config.yaml
dataset: "photos of plants, animals and fungi (iNaturalist)"
grayscale: true
crop_scale_min: 1
rotation_deg: 10
encoder_arch: "vit"
encoder_patch_size: [4, 4]
encoder_layers: 10
encoder_positions: "rope"
init: "kaiming_normal"
optimizer: "soap"
max_precond_dim: 1536
one_sided: false
gradient_centralization: true
lr_schedule: "wsd"
weight_decay: 0.06
Rows from block 8 of the encoder, named by matrix and row number. Rows with one number belong to one attention dimension. Each number is 500 + 25 x the weight over its row's rms, rounded and kept within 0 to 999. All counts start at 0. Numbers have three digits each. After the name is the row's rms in percent of the matrix's.
# q: attention query (encoder.blocks.8.attn.q.weight, 128x128), inputs 0-127
# k: attention key (encoder.blocks.8.attn.k.weight, 128x128), inputs 0-127
q.21 084:518472531499516488510510481506465540509503479454493476476513537517500456511474497515507487495530506506472465532488508500464458510474473519505488514505490482527491485519548474524496525533516483503526464499495485515479537536482462558476520463483447511504470522548494526460526509522488546481518519466477500496471486489449485494527536510498529459530460496511505482506538539501523548499546
k.21 089:521502507493485503508511452515502529464466493492464507475503511531526482549494504492514483482480496537436486507469537480488518480460500497482516528504506476481540531457533537487486484458445476520501524474477474500501469522519529513526553520534491508455502488489512508502541459462546467480520492525519513474481491531515519519490497481554514552509459527489514506546502503505470499508482
q.22 114:463531488545452574477514512501531497477483494478516524517499467485488538515505508505522517542485470524503514486505477498554491498510551506487509480474513505488494489475494503485476564522468537466504501524474502508524470496500543480496491545528449477497477545508467468511493525500490471462448469501471535521528485509513479496500468537517483503489511494542463513535486463510479473482512
k.22 105:501472477477486510493478519486514474499504445516520487476456508475450514546511521462477536524524488478482475478499511486526505526518509509508529471456493479527481500499503498549546500507552479492512514450498522501517506533498452462498469481497533515519496481505513538524460545508469499466525481502514517569460505501546534531526459487508550492484499471476495481488516530504499489468500
q.23 090:513455495505485510512494453504476517509507520562478453442501533501479455468505500491482510473487441503512529523491505511517563527492466528454483485507524509469534524517549451517481514510485541508469466449516494504505460476493502527483506487484492472526529525515505466482539509496496530494504507491502516474514528468493507511496544489524489489523471521455477531520487518480533525521515
k.23 081:511520475505487477519502509524519542533519487461496482533500477513530467521470479525490474503487451488492538530512543472526460496503481515455527521503521486510516504521522492470479529485489503500494509493453483522486518522521459518496532483544484490479488495493464468455528470524495468522522491463437457507528513503439533568500524481510543501497524509476506506490500463527511527527466
q.24 079:451495485506517447502540481509484521476527482490507527569490483491434447503540483501490539478491461504543487561512524528498478467474531516477489488496490476457473462492524529512506536486505473505503474527500503487484474526481538511440475499513506517492480487489475526500484511493519494510467554519516509469526534524538482493525478508498494523496535518506506505529490493484510546516466
k.24 073:481517515507500497478454459486484498536470551533509486520470482504446457491481533503450473517537472522515512486452507503527508504487499513500508449521492543506509526519518541513520454499490502503519472421489481448517522477494475516536515494477505498529482514488517554505495492522510481513536507522531483555520518536518539498536509519514484493478497473467483489513458487501504489474480
q.25 073:488498471482483503532493489482461494492512504505518480527527502469506492521491492490468522475531526534467459546461473554492513467491492452464478522495486502519514528522511482519463484491506474509494482533451508489496501519471479495448527500529520492546506493508529530501489459477544494508531523492462517488468515520487523470545483506484486543527533508474493502517464510567512460512561
k.25 068:517487503478468486480508499522491518545481540513526460490518517564476505469500491493458518532522517473489521483461476508483530486462540518495516491536460506497488475521536525510509528471522495498468543507512507490495512455435476498525495510448553515482486475461521476518529485503501515514465550519483487526488473505495486496459493515472530521513520547490517536518492446470465499505493
q.37 098:489506510492500490521516493526520480497505502494457485485527481509476547485497483506550512517516527497558491494495501481494542491547531516523446508531505532527465534445505526553517484504528503522483511487445463495533494499516494508545468508482464488502514518451464459487503456521460517507518461493514525518483469496493509476524526479523473482526512535492481512554483481501513457455489
k.37 108:493449485454479490504461497522506475492500467515494458467528491463518538502519552522548428528531527506492493488515502527538525527490500479516469479467467500476538466499507495469475535524534530515473483507541506512516462476519489486503446496471485486501528509524479486474467554491488537472531535515475501500483514525486515495527530512524505500502539466493488503519480528490512542484510
q.38 095:535528527479475528491447536544511532503526530487478488495488514455529478550491501527462478463510506463497494521490501482515510527490470465441553530510468448490539448427497516511460474507465501503520541517476495472537484499539509510472486502510503522471503480492499500506534461491515503476493458483527506529496488496483507517520518468502504490514475538503499524489511519496495464512522
k.38 103:536486511519462512476516455493535497480486528539470511481510536483515462501490520521461476504488472522513521520526491518520504470494512511487524491429542527498495524492473509505485482501516538481467551458480492493518527478475533484492508511502475467539462528455476508486503502546506483527491453546528519501478494522519513481510444525458462478456529491498490537515462513518514525485481
q.39 104:515521482495482536516497514517495533519498502504456502498552488499484487461514467524525500474494528432517500504467520535552492477527510495542528492517467482510470496434483518520485525514468511532503548542558461526499500501457497535492485489452508471488474489476522491485493481549520526457452520502500517543546490470501488494480500488497500492491518471516482488498450499498491472509490
k.39 107:516483459520506535538489487520484470527487488504503481506467467481521501502494543476510468526495477498533503552508494527508532493452570503469483517481511476514502477488522474502475473510568502556496503500554474505507506467495490508505519517550490516477472522504477483505497461487525474510518499490538467481461475502526444561469486507525471505496508519521472534516484530476472484469494
q.40 127:546486488473479463492522466506512523495457483481488516499530551516506495511516523555513521498524489491509463459518479477503580504491498513518512491509450483504494446476484463484485518504492515513469530495528505516519531545474474504535466441517515502503485483490501482510511551490467501481510471514553508505521490474483534494511454474471486463516507462521512472451527496495506501530469
k.40 087:474516480491526511500506470452444439506515500506500495506500527530514510496486492540518479506488512491518482469500498444541555510508497482529493486533460451516493463483516515482443520517513497511454528503498514526505502496475469474486508478463515462534474487511519474482489515542501507504475485499517517532514525506488534447521559547516495498453464534486492509521539461486498521500530
q.41 101:518483494481455504533498497527493469479492494485550456499524482488511467466500471496499491535475522529524433498517545509465451457510474478516487497523508533468488506503474501489511516520550543474508463492515531532501523479520528484549498525525496479525500503478510514518519478495519469504424494526523512484477473500505524516485513494482496486515492537441551453480499496498498488509547
k.41 112:490546530482530493507479475486527501508532469564474487475507454505465503526527498448518528538518500466474536521536526500537525524513484500514523502498497537484491475519489495461476502493482519474473560497529476508470500520473489512522476504515464548470482496488477491501472500479509500466490500555471494552509505464520510494500526481543492495506511434536484536464507521513485521487528
q.42 098:526519487510546483458497520506548463530492450487524494527494533507516537526527500519496503500511486533529516491538460505486510506522483522477455503498469534490473468473504487512448482530500474528473509534512497508492494548491436540471481482519452496520479545483486505508534514468465480460514498513477546535529461506479519494494443535523485463490504494506492494479534513482513502501526
k.42 090:513488502497540483492523515507459495543523494527525491507504522488490521526516524537528486488533482551499464494586502491463476484515506528504510462501500461487506489458492521496521484511482491522514493471497491512534445511492505468526470514538512488483476534523504436526477503491510529471492483476452522485507515462510527481456545505559540470461470481465512497500516473490485506496479
q.43 091:464493498534484471535494521540468488527494469519505496536499517479520522462493479516541525476513511523507493509447462507494512512518497506508498496537494562504510483498530463531523455518503486505526535434511448531460505533491477475491521467455535503528503502530489509465501513524509540501473531475539533501496451495501533495551476470480488497511480488497482490487510486451541488516513
k.43 107:507447501547515537502455481513476484517494517494528503477555529507525498481539539471500511455479464526498519445508540549505468483512465500515463527508546504528494526515494486492482494498453486501501508476502500484513497518519502501547471498493476500513489511529477501526523456502502530472523517486521444507501493471531533466510511479527515503467498447463500464545533544487493470500495
q.44 112:536484501524502480485514535499484467519444509511512471524468517486462485459488514507455533494478494509485496508486491512489478498542498502532503457481524530483466524524516462511474510515532488466501491470470455525486502491455548538528518488532495472501534438522508458541530481514473487503479500536487511468480531486450469487529553504500539489511507495493509484499462503459521498542502
k.44 113:501523513502529534438453530513521470494475493469467506488528494538496508467526514505497516479530480498483510483538446470527479515474482500487477503460455506536501470472526428487502503492547496557525499501510492508476469529532529513527477496493514498520521492486486527499513510558486482507480525501504497516533485492502510523502494472437549510519503498461491503485469487523517431498498
q.45 092:523512527481509523453528498471546500499469490467508509466490501490458449517467519505508502504542478516469493472564511520516501500525472441504509504465530460533517510470500461483478520487518522509474526522526514462495489520518482558523478489486497511498482521479494514525499518516538542487494487495495573507528492440518487493484466493464510501513431503478525490489492515536491504506486
k.45 108:460476517494469525506477535514482507507498475478486519547490514482488463521501503525544463497509455486489485507480503520488532513487495492510566439516528506495482481505503510517466484482520525495522485514514481514481506527434556496538513502503522516512510550471505502464476494501500486568518507464497563492465504486522508486508470497483499575480444517487491509476511484490516520469499
q.46 107:485540495517519491494529503487481483523525470500484454493506476472493502492505541497438433557536530538520480488501447472455528478513526492513497494481520467531499503531536495486498476501540502518520488467514520493479500511511514481490502526506527471522521480509472518458467453539506511459494500502490487514503481514505474502501510453474513479529525516466460527523545515550507511477551
k.46 112:483515506512500519477490532538506500498489495537505494497550530470524507473494472474489480438500482500453526469516520532454481470490472547499507463562516532503487537507442508493516498531526485471497495455493457518472465502485460514517516518498489515526499514479471478458479537518511526465545506473535535529496459447479516501488478538526520510489501498535522499504506523501518484508483
q.47 106:472480462489484517490512528486510492533456537488487468480513511500493527504484505524532491498482501440542488517527481480542515505471527510551548491481481489465510533498487547520493477532545526510476510526555491519517461489472493460498498488497454531519504517487532529491575483494489494503501499468517468508501512524510522511480470532482499488481477475491473486480474477487493500549431
k.47 115:458498506514506485547525488480500519486483502521494486483504462542536483465491522486583508479495498469515473496515491496520552499499473468501488469501504497445472503453512445462506498489535532480545511553507514502499501560546532512463469491519509497523499526475528456529490485492500522487538478499470479543504485477502483504528509483517509469507550482526499501465481521481503505516516
q.48 128:510534486485473473504510494524498502515553531541478504508473521505476499507521518496504467455564497490453515491516470523501534532439471511498513480536522509503521495496509510515498523469470543550506519446462476467524494461489473552514499456518549486493487492453478468503523484508478517454541520505542469483505516506521531507511487504475517509490524468509510512538485497525504466499500
k.48 136:512487518527501462542522500488501523507521454455532461503508525512533505476482514474487504481512531487480451494520449491525522462512493469525497471533440529492509506452505487525438516476514514541478483512495452483509476550502504493465469497477527520538503528459475487533522527485526526515519515464495492477490532476479521501489531531492454525527499493531501491479486508515505539468516
q.49 105:494502495522442495513457475550480455506521517488533482461475458504545474463483446506456522553453539475495501505503560483507495475538491519514528548462479521480496514478487507495483531508499449493531463517506551516458492513480498487478485548490487496509489463494482486517504531488545475501484503504516550519487507499505479507512512501508518488502501508521520495526532499483509521475535
k.49 093:521495486495469517492494505521464465516524530540509522543479454513513505502460500557497509559489489517535465504465521497460559527457506504493537547477496494514491476538472501467489495506458522499493563509483528485488525474480492512520509489516488476497490476487526514515533506524500460480451491530518523492523477532533493505468495508511520524494488520468453515502549481468477505484458
q.50 107:504559510502536467517480501466498517476442510535513512501517526483496495540536526526497525492514452486536487468497476485543513501486504540455502501482476499459528524451507533484517505476476485456505563538520520493499508509531479501494513541473544503481501477501483451530468520506526497530503491467511474504528540515489461511519488511537487466496494447484505520499473531519461497500492
k.50 105:492480486459513496511502451461516510466508531487520484499498544475510472496513503487524533556471513526524528514502472488432523489531472518494497485512493475500481504506537489493551491486505472510490534483457516504531503478504488452539493516516556560484499535514529441513452468477520491499511537493503502488516487530479487458549479523501493507505475477531510468483528520512481492468470
q.51 108:503485546504501490545485511508451520513511475514538507463461486433519487536500482489497522490483552466481510519483538484501477474538514520526491462491553504486482461477494492520488522518528557471465473505520513521525457447489511517491485504494516466506493505544508521503524511519490509516462527517507500479484522516471492478524506512535479520501519505519480519477480467517545473493425
k.51 112:551479528511521511505518479517472482492483459517504506508503458514494468531491490468496501482481493488538517496535494509506472475480512521518472498492489504542513521475487470541505482504536504533512559477535483539492513522516480491525463485520512488468509509522516524517500500514474426470453524495571440498448497516495459468490534564497468497514515515500477522527482488465499506491513
q.52 105:509512497474488491486441504504508543478508491511510508517505441476510554548497502514501501477492539476500504475486528485485531491513556524479480473490485443492527507522484568488483525467507495508492486482495511477557526543487507497513496517468480474514522493503473467502513490511515528483550481478513426468511516520489480450500486475520489516526492467488503491525488463537519524526551
k.52 106:557477502478503474538504473486488510512506521479541505483523502509487531500457524478488460496503513510478479514496489475493488498527519492479497528526471518525468481529466536500471475500513487488454552508479526498491472509549500489523501510474517484507509515532516496476575510467474533518503492571472525533484513536456494494468468530489459474513489545517505504502500490435477471479469
q.53 114:501560527467495476503527478511495546479508530472505509534479480493491489558516525513476431514470494473467521457506542500513503522470491502501510517532515513500502546520458550488486524465438494487490512519512528490555517510460488504545501502518520500458479530504526483520494486534508529489489490463458477466474469538455490515473483487487533497524524480495506467493487496493504482488504
k.53 106:515527493499466511493522502527480509485472547516457502580492511496525485472473490484456525518455483502550490510494503490493510479513521502513534487499464496448498466512457506502525537491560486486502521482527516487528474457487471476478532485540533503491504510542485493459524463493474475509488466558525543509522529484484504520545444501504474476497520498491492507508495473483508499468510
q.54 109:455523508482534478493468470481491513500500517519532510542494494535487506470478466500458439496456515468517517498503485545482554536486485491523473488490540476531456522509505511508487490500506515511502540549526531519506520544459487528528472491500499508501508468503495492528504465522510502517501480482518506458456483561474490493498512499454467548532493458481522440511518516497496481508491
k.54 111:503527474497506524501508463485468452517458498485483481495509515486486462519497561534496522490513494526508520535490525478549474498535491531500503502531432471492481466499541486490471520516534487469537474495498494531514537473494495526513499487535509480465503493542495496494537512541473485428526477490492495548513520504499504539516452494493540476503484471472491535485494459494482494532537
q.55 111:557502517545507459544446533479507503538479501483483504514477531522528463490530515515451477471458464493536485540498503499516509466502492511517507518488463542507496440509499505505525522507524495453479496467521486518525479495497525492522500488497490511504492467496493506528513529496489516502519508486501486484486549530503513476514481497558488456490467527463454549464460529492535478528476
k.55 111:549501496484517524510488523458500491513485510488491486493487470481481509510484504495523532504494497489513490516530470534469515471515525478500444514475456514499477486421482500533501518517546508495489481462498527482478541504514532516485503492502521521500498453513522494527520522503521493551539498475517518520483485443436491477526522495434513492498530473525525538539462485559485499477503
q.56 117:526511491459538487487507506511469518525491522528497489517556491493517504444530546531523490490544527537515488506524492477487548504465505484501506500540496491505500496501479467446507498526502512511474513450489452483472507548520486497517481437521527516518451518473518482528491478469485537498514495533497509508467487452451530489520497462487493473532483513509512462486516482480490457539490
k.56 118:521513523491462532485515470507475492486515494522489509507514545507521454506489522502494496497502507463521521476551506490524536513516480521483499446507432467510463459543496465496449553534500469508518544487488487493467480533463493504487490488533479480549472507483465496481491517485480525495510506537473485546510499490491532478541509519492516483510511459525450513484543450508510499525510
q.57 106:508474483510513464517521493508496497498524521461468501502463548510464496508469470471513482465445479506495498492495525488474466451470519500494491531516542502501498521527519542518455507470472505510508468495479524505513508510499499501495522551492492508462537467553482482515505491514530491563495480510528485453528504530535497485420527480531466523478510511472521532527542513519494502475530
k.57 092:555478486526460451521526510510497479543517511545481477505457542465502538566496474492515491511519486516491498504512524529466516522472470489475475521486558489480499522472513526519524470477466519512501505499514478488502518501463477495499503529553501524494524507492533471552495463476500517510487486476494453451506515524539464499461500494540484510508486484507496456503483529478489493482546
q.58 083:510508472513511484519549496442491523497552501515468505466477508530462475478537491505516514496503567514439472549510503504499526562470451492480473522503506512494455514512492474499489476505472537507462492506497552504504492521494511518474442537501501505496499480444478516513517515540507510495552489512477508486532512483501497491531456513433507487510478489497509478490495520497480493515508
k.58 099:545512516505487460525503503516510489497466492518485490521493505459502431501516475515506504518507489540513468502506488533498461508502529499484441513490517476483485477517494482515529474514478474535481465512489512490514535532427508510533501506510470515485493513538566555490500496489460487529499535526489498482441513510503469489541488479513539546499526490461480506495524531487472471550521
q.59 095:483538522495462461541473483497519539469494522507473469487507482465503450513502486510510518503481510487506504539503520510526487503469502483505490522523483483482523561519482525512515488496533491521522487509521477496480531487525485526534545522512504482464491541432498488499511438490497473503508523513566481482524535525504498485504451465456486459502487551504484527512496436494485533486504
k.59 091:498539513504515491543531466534518554513504458518487463496493509498477500483458501497521524508452501507494529459466486474507493466440467494469514485487541529492535522446478547512501529496483496499522481438506527474513524472506502511520471501537468471518505474481474508482468492511527480510517493495508448522495484553506471498534484472483547530519521504496497463520475503517488495538529
q.60 103:555479457519497529492495502507481529502488530550483469479511494512507503456513504480547509456498481516474505476558526490488518504476527494494526540526478525488543515433476448466513506483491517493462513495488531458493475515497511504499515480523529515482462509498465469523529526508502502524474507497498445501529533473477513547531509499551526492504504448514488470521499468502479508502459
k.60 112:519496465464497509520490462512527494544500514515481476484502489510537508478500520498497495543523528475486484496523506493501521455481523489510532511540489530471527435476503451502477487496488525473488542504478513526464515548501490476497483459529493511490465547517556528560541456461509513527478506492503507489513474520466495476505552485504486520517491514516472482465468511489544495450515
q.61 109:508495460492450503524464510511489505520491506508521479452512464554506459508521498487479506498442498507498538541533507506500480448554527466508456517491488486534517456530507509507480505530479506509494489515479528501506513512542518484470476497516512483542521521474449443506483515495481493459528507539493503526498526521504486506467496475522464458526505490469540518525492502465538461484530
k.61 117:542519502456511448470485464480477536483511481533494506477444524473477515496477545538527536502530505489499474550514509493507491456521493536481430541493517529530468487477483513494510525496529496526527473479471506476549566518502508529466478509472470501465510458510529485489480531483497505502501517502492502525513529529482487520515495506467500531498493502508461496497513475483499500460538
q.62 099:550517502535520494534505485522513506515489481504521503483431492460547477474499506540474502533501488517522492457460493497489490486474526521484508510514484501493547508461514479519497530516430504536538511461508470500506533446488512482497509499495489525490455517452514526486488501486479476544545500467498491503495497501472541486483536522514472495528549496555459495479481511505512457510482
k.62 105:478501504505464479476516528513525466477542523534518453466518531516503474541514488467447495499496503510551473516506494493495470517504553477509493500500506507500489486460492513513475519464477522534447519482501543528477503505496471484503512516514545517511519472504494483541447484494498502479551543495529463475488492488527529551542464510486493490496508476494536499522486482498506558446528
q.63 091:486526486545473494450476509519510488521562476490487446517430484497531538463502512553488509524490566527477486519469520465497496476511492493449534511516515524491506482488509515500525444480562510520538450486457485518486504512523487536501502516517489478495518511514507484468504479470457465538510511511499516520501477479476498486527514496518507483506463504501497516513496507463471500518528
k.63 111:488486474474474540490502485489509528510479535501490515484555511508496502513510505487506511463500513487465544490506480492568524518502512506447478438500523496505498526503522484512516530481492490443461503495540513487488476554518498491470479508489449494511499567462463533505445558535502558500506509503521485501502486536505523490496514469481539469484524492494523514506510486482495492533462
q.64 125:456504533478498539479505489498490509488495468509471482509553473491488487509486506491502526504472507490534526536510508535478524490514514527496544516483487485479499488514413527515504452534495489463506497559464488534488486542484524506502511486465508483468496523462467499477527522511481467483474509524549529473477511496474514569501491529480505508480507519496514448469526467488465528533483
k.64 112:546534507481466513523528502490547497521503514484494514483504469520533468476493519494462486518529509516509504489544475502494480452481555505512546493491489463495488501525481525480509509520496502451540532474488491490489515485519517494486520479499528505483468488435473502494488477460488490505461521545501552484482558498438533512505477515461479516483519523471549458490511472534464495494484
q.65 096:471499500496496510506516503505537536481496517499495527494475545453498470504528510513476534482491474522490452450482480469543475513496484484516461463518545528463471528459535522485545514470506501509524486479523514479521490507511492497491515525519499519539533500499524469512496507489530536504547533474458464510467478510478496485481473471481499494564444533525506510491456500502542472473469
k.65 093:454495510510541458485518481449527540497514466487471469489516537503469501482541533497532561411527498482519470515471420522507486501532463530518488503516517502488484543497508502532542478467513469485496466523485514497512504482503525473496501517457490505484520510524496508477476516523495507532532496463472480492488508534472480517505537501501502509506518496483485496493479524540519521509477
q.66 097:491511487507458502504527489462509486456485523483500489489495487471511474544516532472522538542529484535468511515499515505470529500558431514477506463499517510477504501494470517512534505451551498476514523460465478492504498518546491527459528477511526469471496539526512483510435502521510500513492474466484501531495551510516513472546500490523498482482476505527513505514471501541483500536527
k.66 100:469516521535516488493493510495474490498445471514522534510500509505496450538457521487471472522477505526507551503505505519519532523503482515490523503482514452519494471581458534508481494520494512523515530475491501503511522515498481528470506511513504477473498521503525507495467466513502485519488483465488446519486528500462462465467449538508473484506534497542487491499553495464445467489515
q.67 103:516537494518538518502503482497495472510474479537447459506514477508453494558475528512508531519520489532516512493542440528527459499473501530434453506475471537503526486514504490492517504491524502509508535493487484510502520536513496493455478462524465495460478463498523505491492501465468509520514446518535484512518481504466503485486482474474508493475525528493478524509509549472542495527512
k.67 099:502529459513534510510493504482452488455479516492488538541542496555485472506512503498482505468493485523471512454554533499481473513489501518496466471514528519484480481522540453483501461493520499480502515486530515526511507467468523537507480479532510480474539469516465492548513516508489483492519517471504511503485524531491446468508519512487496533466505498446544554481469474488496495473532
q.68 112:489503461489500474485484503543514512538532503503455525484549462503456492498476527515488529483487515514519545467477449530502515503506499483512505546509521530493499470546525491465536510511489512478503506504488519497461552437511519517522482532493442515461527426463510536507485500479480486508493495477492540494531501519478513505501471485491491471485517452481481473509549500509489473497517
k.68 121:490487466506607499511533502494491501492494477527531516531516478524478473512527498505493490487482519526517480474530491495484500513529522490485444497524520551514479524515495435488488455496498489495556460472524486515465527517498514482525465486529470500513474460497500521478491500504491484522462493553489514488483484515493512475550509501521491550469513511462490524495466511474528481537523
q.69 089:496479491531551482499508508534474474509499469518522534497480469466459508538536500512519471489534479483529507531484533504468524537487482530472515495541482524493510521453465506513522500561543521534512494508495523491532502459486507507515515493515583527468479463477506488519499512494510495512502457504485500458519490483503454489482478530479528474498508498515475444500521475509530512443486
k.69 102:538527485505503539506518499503492531515503493519502530533505499501501481493500554468501536473507455559490526488533480458471466472518526533537489532497467503473472507451486517521474557514477510492472510500471494493505507488506499465471511492504502523447487467502515479478518535494473533512482500525481527488469495480487513532507428568484503497488485491469513545484465532503479538503470
q.70 108:507520511499498514501511486520493509497526491506468506556464497511496479522499481457503529554462497497487504493499491541490492477493471508503526446562538522529486481493511545466504502492548542506517504538515452509486513499496481467478488505558522487538496482482502507520473486459530456511503520495514477542474494474491497502539456475539469505454516523508487512458550501466489457468514
k.70 123:467509481488514485453540518526482488476462515536481459484522529510526538505492520497500497526497486482460511543511493512509484556482482536503522468535522508443520477524502462490497477509499530501482493481557501512539482505465502457473486546520504494440503487532516524517486491514545471540508475524501489524466485498513498543534444498478459496475519492508482547497528508473496489486503
q.71 101:536508501450498475507491523502523534479532485540498530508515510493431513545486520531484526474478509508459449528480512553530466473493505494477516501476469474512511466534452475477566496493526489482515527520506497502500541483504492528455477484499498503489527466522506541480533505494463493537481512501495465502496517496520494494485496497515441530517519500495447455486503499490472459511517
k.71 114:435503517488527488499497530469495489466468484515478490488489531519496530565495470530467531480504511507450499550545503493494505511513477497524457486497484544498502515527522464457505466549474542529502497492514529529490520514522487463539484483469461462490489524525521516477521549515489486495495499559455502544532528499507499470495487528514479504507471523475484495484517485500486472472487
q.72 138:543487475516480496506506506504495458534470530462547499502524516510522486466493487532501472505531514507525490490491466477503501502481477502526487460488495450476473497503551472505472545518516487490472507445479515473467516466507505504440458515532456501489504512511526487501533491516472560515519464475498543527506479518508516435511529501480500482525479492519490536540481480504557527482490
k.72 112:487514508504474530500498492527497501502507511431522494473533500526535455510470525498480489505517514469498479480539487459510526484504512490507531474489437505509515458514505483441455545505501506512463510452486483501510480513482486485520477472507503524480469496493460491509527519479475520487507507516490504538481513450422542464521537534494480513530485468492494515489542452495512494486547
q.73 092:500485484476527563533535507545470485505509517485501479529517476526517512450495517455534521522454491505567499520490525485477517486483530489456528495484521480477500511507484503516496490523473489548534467557492505479520488525467509501472506496487528462484468510486481506512521523496508466504512527498501504483507470499507522582516492462483497510489492510513524496462556484441484479527482
k.73 105:463485508517530525432482494508485448502476502494465499485530506541515528463491521479541455497524493484509473522461523486519542526488456522516515510473491440544486483510531464486485500497496491545465483477469485488480498477478518504455553538491508449485508494538464506475501521532504487515495492520473513525475505533496494511510540548500528482508487512535525516538501524532488487511506
q.74 095:496487472491521491555479523481489509482531499501496490501467500510490478497525476533508500536471514517546471485467523521471485513471484495453508502525475493480492499483492509509498493504505483476496535535489525479505522458490527444499511498513513512496511483491501468528462488521575509522459496536558461490486559553530471469490455502514453554543466524499495480492492497493467481467510
k.74 099:471506488508480483529522480537505516453504517521519507514487492475479534487477506518506525509539463528486525494475492493488551514492543495469512478493523482480507479518499485502509537480506510506496471440485499482514502526487448477519563503531483501513488463508505507505489489499438499502499491566475493466527553531482488521486418568494524504480521497495520480513514462513542512520487
q.75 089:529489493470476529476511484501507504521514477456446488519496502479546503510524538522509529514509502540487478496519526517534480443505527463501455471518485470483528449510508543518547498488508501476489514518496514509496487513456512464515553516526504518524501527496517458496485501540525525554472480487495519539537510488474477536483461453503520505485453440493486486511502483481497495508460
k.75 101:537497506532485523494484534536477432509500526486458463511538514477534496494510503534497476509564484481493481503522490484534515514489487473509524465536447477513497455511532484519456503487505541497503486498478510518498503528501486492514510495536456474535510510483462510485532479533474463516477491512482486561519488531460492490502519453487537502528496489495496519495481481499513488522421
q.76 087:544489449486496540482490483488513491462503480516506476508482499480479506538538540533515539490444524471540482535485509445537484484479504507463448512512487542499519445490541497548494497487529481526519469520481544488549507500491473461476512512540503511536519441530529514504467494530474496500481495504483483492474504527494516534495495504486516530505505505496507483457472502516506508470529
k.76 088:518514509544470483507488493500527490498506490473463511489468490521518480488469526528501551452497464512500512493595530503538456503494541479520515461462531492464488509476503420523504471519486550503506521538506518508525476561468491520504500481501503490475484529490469494504485524496479511497470506535505484527500483501491490499503522487478541510514475458485510524527488489476539483466490
q.77 096:502554493507512531495496482525466489473489536486486492499477489508533505481519462517545470473514478542488493520521524492543487496529482519445465492502469484478520501528491513516472525515518533527465472519537518520507497497555440514497489470481494482439489512499537489523491504524503519521538497482436508478498524464501496518471489467499497519533499515534516453502520501515522563460524
k.77 110:505508524447533503512478508458520441502458490495519506480479476506513485456488486481517513511528471538504466439539474465535506472485473518515465479521473474472509503510496491484494533498500508478486501504478528530516492486462553558490517456525545525511462528494527504526501549483517505495491466492500507519480553499505525487501465533468530521505483477510549485501464530496501466505512
q.78 095:550505461515509485531490530504504485465427484514489476516469529526547530512476556518477505514444489521501471455475487506482511508467473523531462492505459511536479514494515524478480489497529497494500508481496469491527505465503505507523516443520504501527535532490469464459505490459523506522442531469496514453496482458498513464520513523528474482500510533513497498494502489528528496482500
k.78 104:519486515503485493450472475543495456463550530507495543550480523517487489485463462497442467524494507489482468474500508543510520511546526509528522505495462531532515523502462481481518489508502473494506545491472478470514494466482532498510472532511514476490542457492520477542537474496491536464477491552504488459511527511466523518498493535511498526503477508508492496480525514529466491479512
q.79 089:501489489520451499555520523508484471462467509509492472475463512549485516501444502480493527488538488509481451545500472470532486508502485516471453483523502499507515505516540492526466472490544506525477454505520514504512524513518480553450529487492508472519483494509528502491498538507469531522511464536435480524516498506515500515499503489477463492492486556532523526523482524505523471477507
k.79 105:529502485536517504478534499462511465539484521493492482509470484533475496495481499485460501526469489496517490486514473534499428480482519496515523519475502471518488454520501554501512548465501512520506508520491540500527468510463507480527516516499526487490527488516474487534519551487524479475495487495538453487527560483545488487460471529486506517503512496482566492508503543495475498446519
q.80 123:501472480494508523510506510480501473474504520492546516511485526464458471543528496504529524539475471524532511501479532498514447552543498508490452520515493504532495456509490531507529475489482485474501545482492554470522519497513502479486496514486502499533507522566505514490457484501519506516498523495519494554485469505544455477489493508533490504496456515505506502439533501476495455467467
k.80 127:512476472525494543514493490482510521488500475441506533534525485483488520533505525513515492489490500541579519485515447491485492476550486494517499514497439491510512490473473523530476478489508478448490528519504514523495493510508513498445491506459517526473513542474502478525484521507521491491504508455476537512484472496464486467476475500519492499485462520531464455499522484514475550477447
q.81 087:508533505484505536531513499530475461459517516521497497489456487478460500513521487515503469538486515508489490498518528569512503526470522477478473454523456493511504503508458507503503463475533470507504481501504451493525535497528479503564544502517539482478531529511511512516550515493549534511496516484527495480480504490526512517541480484488495505495479507463472466500514529508535471496572
k.81 094:510472524524511522507455485539534464510501541515459469485427527505495495475490515481499514494511483500470469471505496497505477538521494519499532445489536537513491506549530526510482493512495503544501491479479496487542497487520489524521502531515534495515541481447497464493474485529476490465550496524538516495438502509556497478472480500493484491498538442467474489482481511510492503485503
q.82 096:481500493499526499494479499475503463480483541514503454484481500444520520532536491506499464537529518534448551542481543489467509490479464534518483488530530512475491464485502492520489518501509496476451490489444489485518533495506534473560484523503508507506494504520524505518477492477510477489484515511513504458519504518513457473455533516491537499485537489524553494531444466519519515496488
k.82 110:540490531477531473536475484500528532461492495470464456518482539489528481497512521491508456509498512510499523489517473490484515477526488524517505468515496483467541536506507490501478506469505490500542542500485462482513501459503522523473492516483509554530475524489530433511469434477494535518499502493502488486494525535483531454508495506520510525496498484535489491545454495574508525511482
q.83 094:517515499528510518496490555564509449539474497487501540476517471481486501495475535486522448447511506512483481458527513548496485443516486525439531494519508499472509522516508487507485482505529434536464498499493467500481482500441503540471527511490485485504539510543510487503505520501521499503506494503475477504520472486494525503550544488478455504539501491523499517497519520502494486513516
k.83 093:498538499477503483531468484458487495518461468495535490501494530478511527476515519507509472476545496503463450520483498504503482497524462489533456472498468517539499490554517520465499531503547494489475486487486514490494461496503476533487481510466522458499513473509478484520526458527512552473565473477485519508520539507491480551449522491505555517550513494510494479498512501496498529476503